config = dict(
    encoder_arch='resmlp',
    win_length=512,
    encoder_norm='layernorm',
    encoder_mlp_ratio=4,
    encoder_layers=12,
    encoder_width=128,
    decoder_mlp_ratio=4,
    decoder_qk_norm=False,
    decoder_drop_path=0.15,
    optimizer='soap',
    max_precond_dim=1024,
    grad_clip=3.0,
    warmup_steps=560,
    adamw_weight_decay_other_params=0.05,
)
Rows from block 2 of the text decoder of a small audio captioner, named by matrix and row number. Rows with one number belong to one neuron. Each number is 500 + 40 x the weight over its row's rms, rounded and kept within 0 to 999. All counts start at 0. Numbers have three digits each. After the name is the row's rms in percent of the matrix's.
After each neuron's rows are labels from the 100 texts, of 14976, where the neuron reaches its highest value: "fires on" is the input token at the peak. Only what is clearly more common there than usual is listed. The data: synthesized solo parts of chorales (CocoChorales).
# fc1: MLP up (decoder.blocks.2.mlp.fc1.weight, 1024x256), inputs 0-127
# fc2: MLP down (decoder.blocks.2.mlp.fc2.weight, 256x1024, transposed), outputs 0-127

fc1.297 074:543518521496525559529489467502605591530514588562516501587486488509482466470523519498488529546529531582505604553510544474509521442447502449466455531472496576536510513525531493511456563531469467460519489501558498448475530553449530496522540440505488481465525558495533580491493497484497552452536473493530447470532506425507505531427513534485532538509488516448401478499513489548389564462505
fc2.297 079:508506499558539456581477464512452428465439553493475552488479539499495490520507508495493500502512530513491467492485498548495467514508507533432510536531441453485512498528521515463456509558474460462540474479434499472583522524514457511475509474491452471515492519516522571456459421521508550491492582456522446509496443578471481466492446479493588520520461488500528513540518558484508431491544
fires on: "flute"; "trumpet"

fc1.5 078:488487561478515441499437546459501451495468546554539484516457544490464571501538511511468481504440497396550412522565577489486522522436521535443579512500567484425543472488476550451498498509523511521538497530482462482476453495451512542556534515517483557426519535552463421509527518441507453502517508521471477484477581520553515539416459504556468517518540553565541601492463557490531537503523
fc2.5 077:493540518472508511504522512441465472482493479463568489566496525480499518509490557565483556496475421480520523472532548535472468584531479570520468472483470620495538550516492471557494480492451521575487463452530519407527571525485498447514511436458498476486502479529478519545475544479491535501491429362475573495467501480492514506544495477550551500511498429488462506530469496460474525517449
fires on: "d"

fc1.564 074:423496456529595519474478458478498508426526588521546498557522447439569480555453513508497520488515533496554501490520512428496457450581496534480521476528454513501409477498417530483502490503536491529447498437436569545406473479474458544499492496398498486477447411457507541559452489545509490455459526548499535509492507454445466464503522468454455508464527451531424560421545483445508467495454
fc2.564 076:563485545472536469511491584442523470521555502481458475497461520432591541492556436581520410534512604472418434499514493469485545511491483506532440536445462499519478472532549400411504450495527538495456499500507511521571513500474465569519516566528565523541569514531435474479507464518523444487495474509512525530502472467493595515457526574548578511506524475560488456501492507506550461498511
fires on: "trumpet"

fc1.184 088:486523459535499556536510495481431498526545559455506573503468524500569612499551514541445538530486523435496398401458528515525460504488538518445505526481510567491553521467529415502461434432401495505562457580460427466480529477454491475450494486488497581540493514592475442478598496466452422515497436495519502462488523554543514435482519480600438563529586493546492528471474474486471522409454
fc2.184 083:543495507437480553530515568496513564527462537402426482496489534629476489444386518478489537441467476512540537448524458529490495505507466472516565470486526544474511488522533526562518457448565551491479506525545499376545563493500456514499520476487530473577456473473485437526594481520512579557513467477561531528536488480545482494502454491505473464513455507538484501512481508536477491513480
fires on: "d"; "a"; "c"

fc1.767 101:483464501481502543423551481538496530545547539501488557565493476512513446523482440483489486513577503465507497528519498456491512444513442525458497453449494478506525494482480480541516527497547499475469537516456529502464493548418508554580531532483586480479529549454535525464608528534436526511510476464514439521526530523460485517553421469515504506470540521502457586487401513466510465478511
fc2.767 101:436452519504442510479499547391518526510548482517476443512457544480529548533485437554585491461554603484466520548527491549537509537557596579487481527509487532534536487483482478475530495521471480530475520499466524587533511456484504525490509546476577535517555472469420423485554481477522471394498540488562439441456478541466430432533448557527458521431571545566534498520461420515570454538524
fires on: "e3"; "f"; "g5"

fc1.316 097:466475430463455542506453467522441573505441518515501494575489503461558497486452488520510488468508501512526480484521518532562483467474484529558449475497473532487460437430493493530456545462473490501521512552490492535536506479458466482470508526473509414460537535566482551576531451483471510511473500534531540521429542534469442459447565465519482536429490492475426542551512524543525479461590
fc2.316 095:478523479471475545490493477498482599489527519429514513440507499469559473552549451486506522428501442473516504528549515474464540501514428392417435522512498443504506546525549536606539513476488490479551466451534511511500505479461481478472482581541531431483489498426493466486508488501455455548531385567483522496495480552468543509619517537539520427512572481551494482451453479541518489508552
fires on: "flute"; "horn"

fc1.138 108:517461455488516478579523476522515539550484612440544549518479526487447464567532479513540513571488518402470511528540490512444512500528456477472470522499468414504507540482569527520550485526500521452498483472485544456472467492570514491504513529510552457489529510525552567441488561453543525551504594436502463473499472491505510518503503473477445481502427507556509494487519477453406544508486
fc2.138 115:526539483436538517483528500547552503476496530553453464571500444482534475527507654476540409553493520541510550565540527428466462515532502521464525483519531561492499524495473511443436454476570528508562454461438497554437493553510485515481522502559551509482525486504488417514448485482509444581500481509526508554400461580445488540503528459470471456469438469570484514475467504485503590537510
fires on: "e3"; "c3"; "a2"; "d4"

fc1.572 064:539497560534531476522501482495525501426484549490491491607448494526501598501520482532535521517531520547557484456558493512498490524507499553463502503538547488478496477504421406457525494439441539475421468546541521526523402466576492517544525521507502542484530449447517572542523632508543535597540486538479500446504513478526507486526478492523504501553580495543414528407476508453488499552481
fc2.572 061:413539461536572509433440542533518494518515471527553549494516447512447445490488496537471453520483442494486460510528468473446497446380463484481427512485473538450526519506487548447515460520479518486457464414528455569482559455531504457415492544438486381576525477551508461518557513494466484431463488483508523500500513399464579464420524472467457505479513441461503508583480461489441497558549
fires on: "trumpet"

fc1.336 094:496484573526522520459464492486460590491535547522506495584545561483516487513518412513448546475488554522443485460528537539516465488548496545489500585561450477489495543551537509449522489489493525462485516493553510547512514535468558493534474528492485510467433490498476474472416503445536545486522389457517474534546548441477541481484528523555435496507468501625447470525467537475452538523485
fc2.336 096:409503536539444518515540449521538511450474467543529480491497525576526518477528511541506532487462598522506520522520469500495497433546545464456488476403513545503522483532492459443513471483516539515489464526530474471558545488470429477517571523505473495561540514481522413477531534491500464436544455478479525542528435512498535510551497488501535496457486566505514550512507471429500526500543
fires on: "e3"; "c4"; "f3"; "a3"

fc1.383 086:445496466589465506538542518551515554541429496490492482526520524462543472493443500519502559475516525416453485490411388463535530523543504510495488524466502509459471508512500589525467572547517534511524513421534516527415491554504499540508465505437476472503571477510469512466474546496371544486549499527484521520517550491594474505513545489482418504495482499526493544506506515513429495547513
fc2.383 087:551573437514449479484478511501534502548570510520529513457502523482552430479498468511477446548489519486431458511508489470551538497538562451514414567477518453504507530499603462608513446477527535541479543441570493539456404448458512560545503464481508495497527525466439411534494465528499460451537543514601484458552478529535524567501540555449547562538491492486519482451503484470554475462472
fires on: "#"

fc1.604 083:411490456557437484567525509466511574531563546515521458554494439516507417517427526440516527519518557496449506508480479515533479568443528508460484491557442526528498430496497442452527493481476555539537478476446513556439439494480530450497523487559569457481512500479486499457439523565518594453529418514479543453488573428592488509477537501515621508456461488507390518510546515477457485494466
fc2.604 083:466512545491518494550492465483529519470518530563409457540534478500469485548519551499484444525517509482432594424504476458544537485468463558510447489523522477586534540532471505453501509455440445433536467526608518481525434517485588535478531478439517540477477520488496498487519534461585493412515503429487467480451500515489554521574534570502394517503511515579433466507542558444587468527480
fires on: "double"; "bass"

fc1.565 111:532487459493503492506472527552471581477508544506476493512469517494510541488520576533504543479459478524519471497527520492496544603493488525496589470563491468474483493469457542439413477507478500496515595446413497519504460495514499507476498470472466549506517530524480399487587377480448530587551528484502531521562460554576475516501547468445493547520484554502473536456423459564452477543558
fc2.565 107:501513426429439492437489557458452438541516484537515456475471476512514528492442508509514492479536518504553468491493476508479512507530496596547423541457502615514481474509464500493485511441510505466483526578538499533483479453540469451466476497491534466493488518461528570582471576496465515448474447464455478474509438508451497519582434540437517533484536450593482533475515518481544490512437
fires on: "d"

fc1.48 107:482511434426494447548458458491518455446517546491473480581500493468575531448544498488493513554517446455607446563493425510553504496544422552496455515514509503499442484535477505477508471496521516485456424500526473487516524508561445481456509491485446507516557520553513508518564482593484512553520573543389600524499561549530572549448420522478570436506472457491465523548422500447570476555564
fc2.48 103:522483449504542457549556539472547499429493422511505483471464555478478471515611497541516544556484539438478467506484525473603516414432461462463450424500522526517501517495494507487518516444472501484481512493467488551519515514488499524585486539507530472474506509408527459555503457447510424518427476499481499445566516506536490534532537595513466518507462528567530507549514472508570488499469
fires on: "trumpet"

fc1.53 092:462537470512474446531432541482422537458553536554504456532489560422548499541497544453467438472479472565532511494520498566483477469545471433451584489563436582524460598443478518515583457493552463537497521543506572515549423457541491478512435460462560456487449474533478471497514550566522512569496483513512455426422457490422486471461493554526555482529435461567434516544518515496436476515475
fc2.53 098:492447568462531544531504568495514462503541540435499460502499513495513426533500465505494466496463540578591451526476504470480496526484489526453522485448479493436463468507496508473467468551510463487449516515527518445517550423533505441529518535512478442548501437470532436431493520471537462484501472522493501530543504507507665462483396425532443528526524491475544474481492612498527501555474
fires on: "trumpet"

fc1.681 113:496456428556500602518518506479499525547503578555505558600492444534486416527480552524495503523481506519447566476511517447618484474461443536580590471494542523461474447565506463418464505561481505461533534552478492527481589466522502502505517486438449534493476517497476471567543517468445501547524512524454515501527526495456466513495507561550506511495482517581441514556529541493462538469484
fc2.681 113:486501563489495488481571495493517525523550533476489552490513552467488543545434531515459441512526450493556498507480485549472474580495505550480558494539470416495481520468507428561558493455562508472484549513512494512513432504530437509557503472459548457465546481488546539507384531501527579467481527529472496490545523470481454498493470378583436473425442518426467507493560512538546503484518
fires on: "#"

fc1.219 112:490471471454507520504522526441544486448517556497507546595418448415499459498517433526532572515517483466385513470536452485542572590513541480474467516514516497487533525423452480557461491513496496521566538496554457434484502480513448450531447517524516500496486501451502489462518466513463563518521543525473526494511518542523554527636513525522453509416466470549511515562533480563460455445525
fc2.219 114:503492540485554486502506532541452502468469483501490461582468474500518562459458560439538502548414467476534501599546469551498406495571486535490463495515536463493479468520507441581508508490470481460537469462511494524539486531512423518473476497501552562532537498596565522484485571449465532479420541532483501541533509520501490457433549446427525460512399546428475518434532479494507496521453
fires on: "#"

fc1.268 088:482514497476560518495522500584481571522527602507450493564411500465511580544461505478420505474420515436508491518473476462496465593499559544520464515439470469475505458505540434502474460485485509475484474481513475541534482500518507399428613446476404499497518439487453444480456489485529517535495499477482561521540501529517442552496554461438472466522469427546589560458507440505474441487502
fc2.268 075:501527449460548519498550422506537494507508448595482486494474493549493500568489504500484501529594498570499498527496555458525494526419489513558425581468478489509487487520523509524525523533534556430483486490587524469515479461490527511530551506476467472425542517487533460511518497495491494579402509444507442540494513420534435451549516512570483479550442458602510519477476479550541514528488
fires on: "d"; "f"

fc1.657 086:508532511449484514499519531517452525496499524533500498558507493452576489473550520512533529490481470423592499484530549509451437498547474423561488465553497525467454568454484478423464494509469503474556524497476524537485391482477512514492413492498580435480535539519471558490436500504614548530571499510492496492496531508539528465506503491532526504531430427514501546586613466473587500528509
fc2.657 086:501505530525475504516479515481549499542499476436554462488483495484591494584566458497504471474494497561488527488518481535522504448557491499499439504542503470470507564477468477367431494454510533515482493398526543499434553531482555460535460500533543502505495491481563445540530484541494569496472527453562453485537567567505610534413474461513409508469579482502543510498526517457454485573520
fires on: "trumpet"; "horn"; "saxophone"; "flute"

fc1.486 079:535388529519487542507506503542563513472532534527453538599464445500541477573536483479535505515512540420484524425462494494454431535440531533525506466511445527478485545497458425536470518437493427443567457591495480470473456472517517496498525514558555489557526460402536553441519458506472545539511481517568545487536520510569540531524545429471527515503551577513492608523571497468478444504558
fc2.486 086:404461489484530540465426366453517464490507636437500432576523542565473459479479480491466548457532476437520463461493499441501514474467529515492464537505442530515475487488474461438474465523522508488568492448477483491520517453525492542441502449541492544547442468526594438504555529455512514469479510487498452467512487448502469480513512482479378528506529474511489529449482468382559499468517
fires on: "double"

fc1.637 114:482520487507476543517476510542521480494488561483517508573502531425486561592501459515510546507497578496510521486531472470460458504501509493502450495474419531450499473537562543556533509471612519517562492465544510365510505476451440546384518476467516510564500458535525465417460494554533424486481562470490539509513479490528503497453438493530503436548517574501452503504476484461482492481575
fc2.637 113:531490530463516479475468522559509490437570554548541514463482464459472429505435545550468581540484555506559469488489511561476498424513565530475504489515501434493461490485481553484533493521467462464516499516437487486489509565430509477510535445508502467425522468463512562443450535427552502506525460518517553468505500496467570441478385504482443491512458552610471498478488500482535476473484
fires on: "trumpet"; "f3"; "3"

fc1.499 159:521493489498479489449463560482425463473563495521525479537544510417448538536472534558493481510514497485484488462506551503533470498515581412472447551565459478533486473469505468499494471481525507510504516486470526519448543550459408433458530505451510552502519547533530457529567568502420551549477448464494494549542592523533500535508471432502535463584478472533521496450506545414511493435542
fc2.499 139:454512513480438491470448466484509488501522510516432489544475519489414548475520473493502493478498422519550456520511447491483479494507536484498519518431511458513438503511524416487522449562452547496485500512449546546483612487492426518515548478441499502484524515506447491487510564411532402466488437509462531509461522528481548448541452582561420546458502461724458490573507442469540503454510
fires on: "trumpet"; "3"; "f3"