From a checkpoint of a small audio captioner.
Model: log mel input, encoder arch resmlp, encoder norm layernorm, encoder activation silu, encoder moe expert_choice, encoder num experts 32, encoder patch size [16, 4], encoder width 128, decoder width 256, decoder layers 6, decoder norm rmsnorm, decoder activation gelu.
Rows from block 9 of the audio encoder of a small audio captioner, named by matrix and row number. Rows with one number within an expert belong to one neuron, the router's apart. Each number is 50 + 15 x the weight over its row's rms, rounded and kept within 0 to 99. All counts start at 0. After the name is the row's rms in percent of the matrix's.
After each expert's rows are labels from the 100 clips, of 14976, where the router gives the expert most weight on average: "responds to" is what is common among them; "lies over" is the class under the peak. Only what is clearly more common there than usual is listed. The data: synthesized solo parts of chorales (CocoChorales).
# router: router (encoder.blocks.9.mlp.router.weight, 32x128, trained with AdamW), inputs 64-127
# up: expert up (encoder.blocks.9.mlp.up, 32x64x128), inputs 64-127
# down: expert down (encoder.blocks.9.mlp.down, 32x128x64, transposed), outputs 64-127

# expert 10
router.10 101:46 45 37 44 55 83 54 40 53 30 34 25 73 49 38 39 44 50 83 46 60 71 63 67 61 59 73 39 52 47 46 50 65 49 58 62 48 34 55 58 50 39 36 22 46 47 45 43 51 56 62 36 34 40 40 65 19 62 56 54 43 72 55 52
up.0 090:52 48 53 58 25 57 66 59 29 53 42 59 40 65 41 30 48 22 79 19 52 52 64 53 59 58 55 49 36 53 68 35 64 68 43 45 31 31 57 40 42 67 59 06 41 35 63 23 42 32 47 67 67 50 47 45 39 34 49 44 41 72 33 59
down.0 090:53 38 41 63 25 51 24 67 37 50 42 30 48 29 37 59 50 50 53 46 58 63 23 37 82 44 49 29 50 23 60 42 42 62 53 67 55 97 35 26 65 62 66 50 72 70 52 79 61 52 44 35 48 37 57 66 64 46 60 60 47 22 63 24
up.1 121:60 54 33 46 29 55 37 43 64 41 46 65 41 57 42 28 59 37 52 89 36 33 44 41 00 54 63 36 33 50 43 55 49 35 51 62 49 67 20 26 59 43 65 56 63 56 78 50 83 77 55 57 44 66 30 49 24 65 50 48 76 41 51 61
down.1 118:56 44 69 60 65 59 65 50 47 40 45 46 63 39 35 54 10 34 20 60 31 30 41 73 55 21 43 50 42 51 47 32 44 69 52 78 58 58 55 70 48 22 39 74 72 40 46 74 43 53 39 47 25 58 49 54 37 40 27 51 54 66 59 48
responds to: note D4; trombone; viola
lies over: D4

# expert 21
router.21 102:29 50 31 69 52 67 46 58 66 52 55 50 50 41 79 58 19 72 49 51 59 34 34 62 60 18 67 74 33 38 18 79 24 68 57 18 39 55 56 50 52 66 57 64 62 41 40 68 34 50 62 68 36 62 82 39 53 31 53 37 74 36 31 43
up.0 080:07 79 71 48 40 43 73 44 55 58 78 29 61 50 57 40 59 29 77 37 39 63 52 50 45 63 77 20 40 55 52 51 56 66 23 52 76 41 37 50 35 29 45 51 49 36 32 48 66 33 76 43 47 53 50 45 57 44 70 53 63 56 34 70
down.0 090:44 31 68 38 44 61 72 61 47 22 61 63 60 47 53 36 53 52 29 45 61 61 59 59 46 37 27 52 62 23 38 45 57 39 73 62 54 67 24 46 60 48 53 34 62 58 47 40 64 32 43 26 67 80 44 28 74 43 46 24 39 62 30 35
up.1 120:51 56 66 49 60 18 50 53 58 22 63 46 48 73 57 76 59 59 39 42 33 58 32 63 23 33 65 52 62 43 49 35 47 60 51 39 71 32 63 58 31 76 29 62 42 44 69 55 55 69 48 33 60 64 71 44 73 32 75 56 90 53 46 28
down.1 122:39 39 91 39 52 24 33 45 17 42 61 66 59 69 50 48 39 61 62 69 37 37 37 29 57 64 37 44 48 61 44 47 49 55 80 67 61 56 46 45 43 59 44 42 51 58 52 71 40 37 52 61 40 34 52 56 26 35 54 61 43 43 48 52
responds to: note F#3; note G#3; bassoon; instrument: tuba
lies over: F#3

# expert 28
router.28 100:33 37 32 54 60 65 42 28 38 73 59 63 57 65 45 40 41 64 50 64 43 41 37 34 54 62 47 36 41 63 29 23 43 63 25 42 37 56 58 69 65 56 49 55 49 66 43 54 46 65 67 84 79 66 28 80 51 44 59 49 50 59 47 63
up.0 094:64 31 42 61 60 54 52 36 76 57 39 31 47 57 54 26 51 47 14 25 66 36 72 45 82 31 42 37 19 61 35 62 46 42 58 53 70 58 56 83 50 57 58 59 35 36 45 43 42 46 37 40 20 38 45 56 62 35 60 32 41 67 55 37
down.0 088:69 78 30 37 39 59 64 44 44 60 40 52 74 75 32 35 47 56 69 45 54 58 62 63 66 45 44 48 62 61 49 40 27 50 40 19 43 24 61 28 43 60 33 34 31 39 40 26 63 61 61 19 63 61 38 51 91 21 69 51 50 44 38 40
up.1 086:59 60 22 54 62 45 50 43 58 21 95 49 62 28 40 65 31 41 43 42 55 86 39 71 48 38 64 47 75 55 30 50 78 47 20 51 50 36 61 39 62 43 36 72 39 55 48 38 37 63 44 48 49 57 44 38 58 46 66 37 48 64 27 37
down.1 092:33 50 59 77 54 34 51 39 42 68 38 32 47 24 32 68 49 68 13 56 36 71 32 47 45 60 59 50 30 42 53 47 51 37 66 62 51 52 48 51 72 48 78 51 77 30 37 76 53 45 61 27 16 66 42 41 30 39 52 70 48 84 39 74
responds to: note D4; note E4; horn; saxophone
lies over: D4

# expert 14
router.14 109:68 37 77 69 31 70 14 79 46 71 45 64 63 35 69 34 65 50 66 76 48 37 60 31 64 55 37 47 78 40 64 49 11 53 54 24 81 53 50 48 41 73 50 50 53 28 48 62 48 17 58 60 31 70 45 53 45 47 43 64 59 34 32 48
up.0 085:67 35 49 60 26 13 49 45 63 34 83 28 77 61 46 38 33 08 21 57 69 51 73 25 24 67 69 42 53 46 36 39 35 53 57 45 68 57 40 47 23 49 43 65 54 66 73 42 62 53 41 45 78 52 73 52 45 46 55 49 39 83 28 45
down.0 083:62 32 61 57 61 33 71 64 52 38 23 51 37 56 32 55 57 46 66 27 33 40 59 63 63 38 53 41 47 54 50 46 49 83 38 21 22 65 44 42 53 28 26 64 32 24 32 49 40 63 44 49 38 54 62 57 74 29 25 41 38 58 30 53
up.1 086:79 64 25 67 32 62 49 52 45 60 47 61 62 68 49 62 18 24 14 42 36 54 31 69 38 31 44 27 46 58 43 36 59 41 64 47 39 74 48 37 43 09 38 37 48 65 32 65 52 56 36 57 44 59 60 25 43 74 37 34 56 49 36 41
down.1 084:76 44 42 42 63 38 61 18 35 76 50 42 59 38 57 55 47 70 61 77 57 46 32 56 64 77 63 43 43 76 48 57 60 71 14 41 27 69 42 34 45 69 64 19 44 63 51 57 62 46 62 46 49 46 37 05 40 27 48 54 63 51 47 47
responds to: note C5; violin; oboe
lies over: C5

# expert 7
router.7 111:58 32 59 67 45 41 55 67 63 46 64 47 50 46 49 50 76 34 29 43 56 45 43 26 58 38 38 72 43 46 58 38 56 24 18 65 52 19 65 33 40 25 48 61 48 50 55 49 39 36 33 24 52 81 23 48 35 52 47 44 28 44 54 51
up.0 085:57 48 27 69 49 77 74 22 50 34 55 40 43 54 49 69 28 43 64 25 64 43 31 66 58 44 87 48 41 21 45 39 60 81 55 57 31 61 48 21 41 36 47 45 46 30 33 46 81 81 57 25 42 43 61 50 42 55 42 59 48 46 40 55
down.0 090:85 78 54 58 40 24 53 45 23 51 38 51 72 43 38 55 70 56 26 33 36 74 28 41 37 50 39 52 88 40 59 68 49 40 54 61 67 39 63 49 27 61 25 47 66 37 42 40 33 24 41 50 28 40 48 89 58 30 64 45 30 55 47 51
up.1 099:41 65 46 60 25 80 38 52 54 64 73 41 66 46 37 29 73 45 81 28 77 55 57 42 33 64 41 52 45 37 52 52 60 65 61 49 65 21 60 09 52 34 53 48 66 43 45 39 43 38 25 52 57 31 58 59 51 52 52 51 48 69 77 51
down.1 104:64 31 62 45 69 45 68 43 35 40 45 67 74 50 70 51 65 76 64 51 20 37 55 52 28 69 56 66 40 53 53 63 20 32 52 43 20 57 28 66 67 26 37 85 44 62 57 42 40 87 94 60 48 61 44 68 23 61 50 50 75 45 35 52
responds to: note G4; viola
lies over: G4

# expert 17
router.17 089:59 78 20 47 28 60 65 31 64 34 42 47 76 38 32 52 49 53 41 42 39 51 28 57 64 42 30 22 58 35 39 44 68 35 30 57 47 57 45 47 65 24 35 48 32 52 41 50 69 37 62 64 83 71 30 62 88 57 44 44 57 47 79 56
up.0 107:33 57 72 32 59 47 32 55 45 89 56 43 57 46 33 46 54 59 60 44 15 49 56 53 24 43 40 23 25 53 44 60 70 53 39 59 56 56 57 59 42 50 45 37 48 24 65 53 41 51 68 52 55 34 35 37 64 56 46 32 57 44 83 62
down.0 106:38 65 23 41 55 37 70 47 31 44 64 35 61 59 18 36 48 64 55 62 72 72 48 40 34 61 57 49 60 37 38 67 34 51 44 60 30 56 48 43 34 49 77 92 49 80 40 42 36 38 36 69 62 51 56 43 57 49 52 33 78 24 52 46
up.1 083:47 65 39 50 74 24 57 47 50 38 55 46 45 79 20 11 55 32 51 29 38 78 51 69 53 59 59 80 64 52 46 42 44 06 54 55 28 53 63 65 39 55 58 41 44 41 28 53 42 53 49 37 65 47 31 54 41 56 34 29 34 59 64 46
down.1 077:11 30 37 56 47 56 61 51 56 67 64 42 51 31 76 68 63 51 45 61 46 41 42 62 36 44 75 48 58 33 59 56 31 53 57 59 36 44 41 44 31 30 57 45 58 53 46 47 36 54 20 57 31 55 34 20 52 49 61 44 46 38 30 42
responds to: note D3; tuba; cello; note A3
lies over: D3

# expert 22
router.22 104:45 36 29 83 29 47 29 74 46 41 30 40 46 59 68 38 79 49 58 59 54 39 56 89 17 39 36 41 63 54 31 64 16 61 31 34 62 49 28 43 66 59 69 40 48 41 66 58 72 31 71 53 58 64 17 58 59 66 56 54 68 23 38 29
up.0 098:51 44 54 33 69 32 56 62 30 39 53 38 61 18 36 38 41 44 45 36 54 34 38 54 39 37 53 53 40 46 36 95 38 44 41 44 50 78 44 64 84 48 54 52 34 57 34 44 24 67 34 47 36 73 30 49 22 14 52 57 74 47 25 20
down.0 089:41 45 38 48 15 54 70 70 62 37 41 52 75 41 54 49 71 29 53 55 45 61 42 56 41 27 52 11 63 45 16 54 87 50 46 18 38 57 49 59 40 35 39 37 52 37 49 55 59 42 55 41 54 42 30 33 63 37 46 36 34 85 62 20
up.1 085:70 47 51 57 46 61 72 38 42 48 45 52 47 36 38 30 43 63 48 39 75 71 64 22 45 52 43 64 57 68 66 43 32 20 55 31 68 54 47 60 34 43 71 57 42 31 19 36 48 41 57 25 47 54 55 42 60 67 75 45 19 58 41 86
down.1 085:70 49 57 16 58 10 40 69 46 43 56 35 40 67 33 53 49 27 66 33 80 52 63 60 58 61 41 63 37 55 49 53 35 60 84 62 56 60 43 59 47 35 53 71 62 33 52 46 63 31 60 32 78 48 40 30 40 38 34 50 63 56 56 38
responds to: note B4; oboe; note E3
lies over: B4

# expert 20
router.20 101:30 75 36 39 33 52 36 22 48 63 49 48 72 77 29 57 76 58 73 49 44 80 80 37 84 44 34 40 52 68 51 64 52 58 69 51 59 49 47 36 78 58 58 48 36 34 33 48 58 41 32 33 77 40 57 73 23 70 48 67 57 42 36 79
up.0 098:43 52 46 30 79 56 69 40 39 40 50 50 26 39 51 39 55 16 54 52 62 46 38 45 58 70 35 61 56 63 53 52 57 57 32 48 45 15 30 44 40 48 41 61 56 52 74 58 30 36 32 66 58 38 27 55 42 51 19 27 47 50 62 72
down.0 099:78 47 84 47 28 42 75 43 37 53 50 56 48 61 76 43 42 56 57 59 40 28 61 71 29 47 60 73 52 54 32 53 97 49 52 47 51 90 33 25 54 57 45 51 35 50 49 36 38 55 53 44 52 29 60 42 38 38 60 43 63 31 41 48
up.1 088:58 32 45 24 45 60 45 49 57 55 00 55 64 52 74 35 57 44 47 48 55 41 57 89 45 64 48 62 50 30 67 68 30 48 30 42 65 70 60 68 78 59 73 34 54 31 57 38 57 49 61 83 44 55 82 31 36 45 54 49 83 60 31 39
down.1 093:36 64 50 48 37 57 71 35 35 46 46 49 44 69 26 18 57 77 56 53 54 57 81 64 66 72 58 38 42 57 35 42 65 55 23 20 38 18 46 40 38 59 46 57 61 41 68 30 24 43 32 35 41 73 49 60 63 51 59 34 51 38 25 49
responds to: note C4; tuba
lies over: C4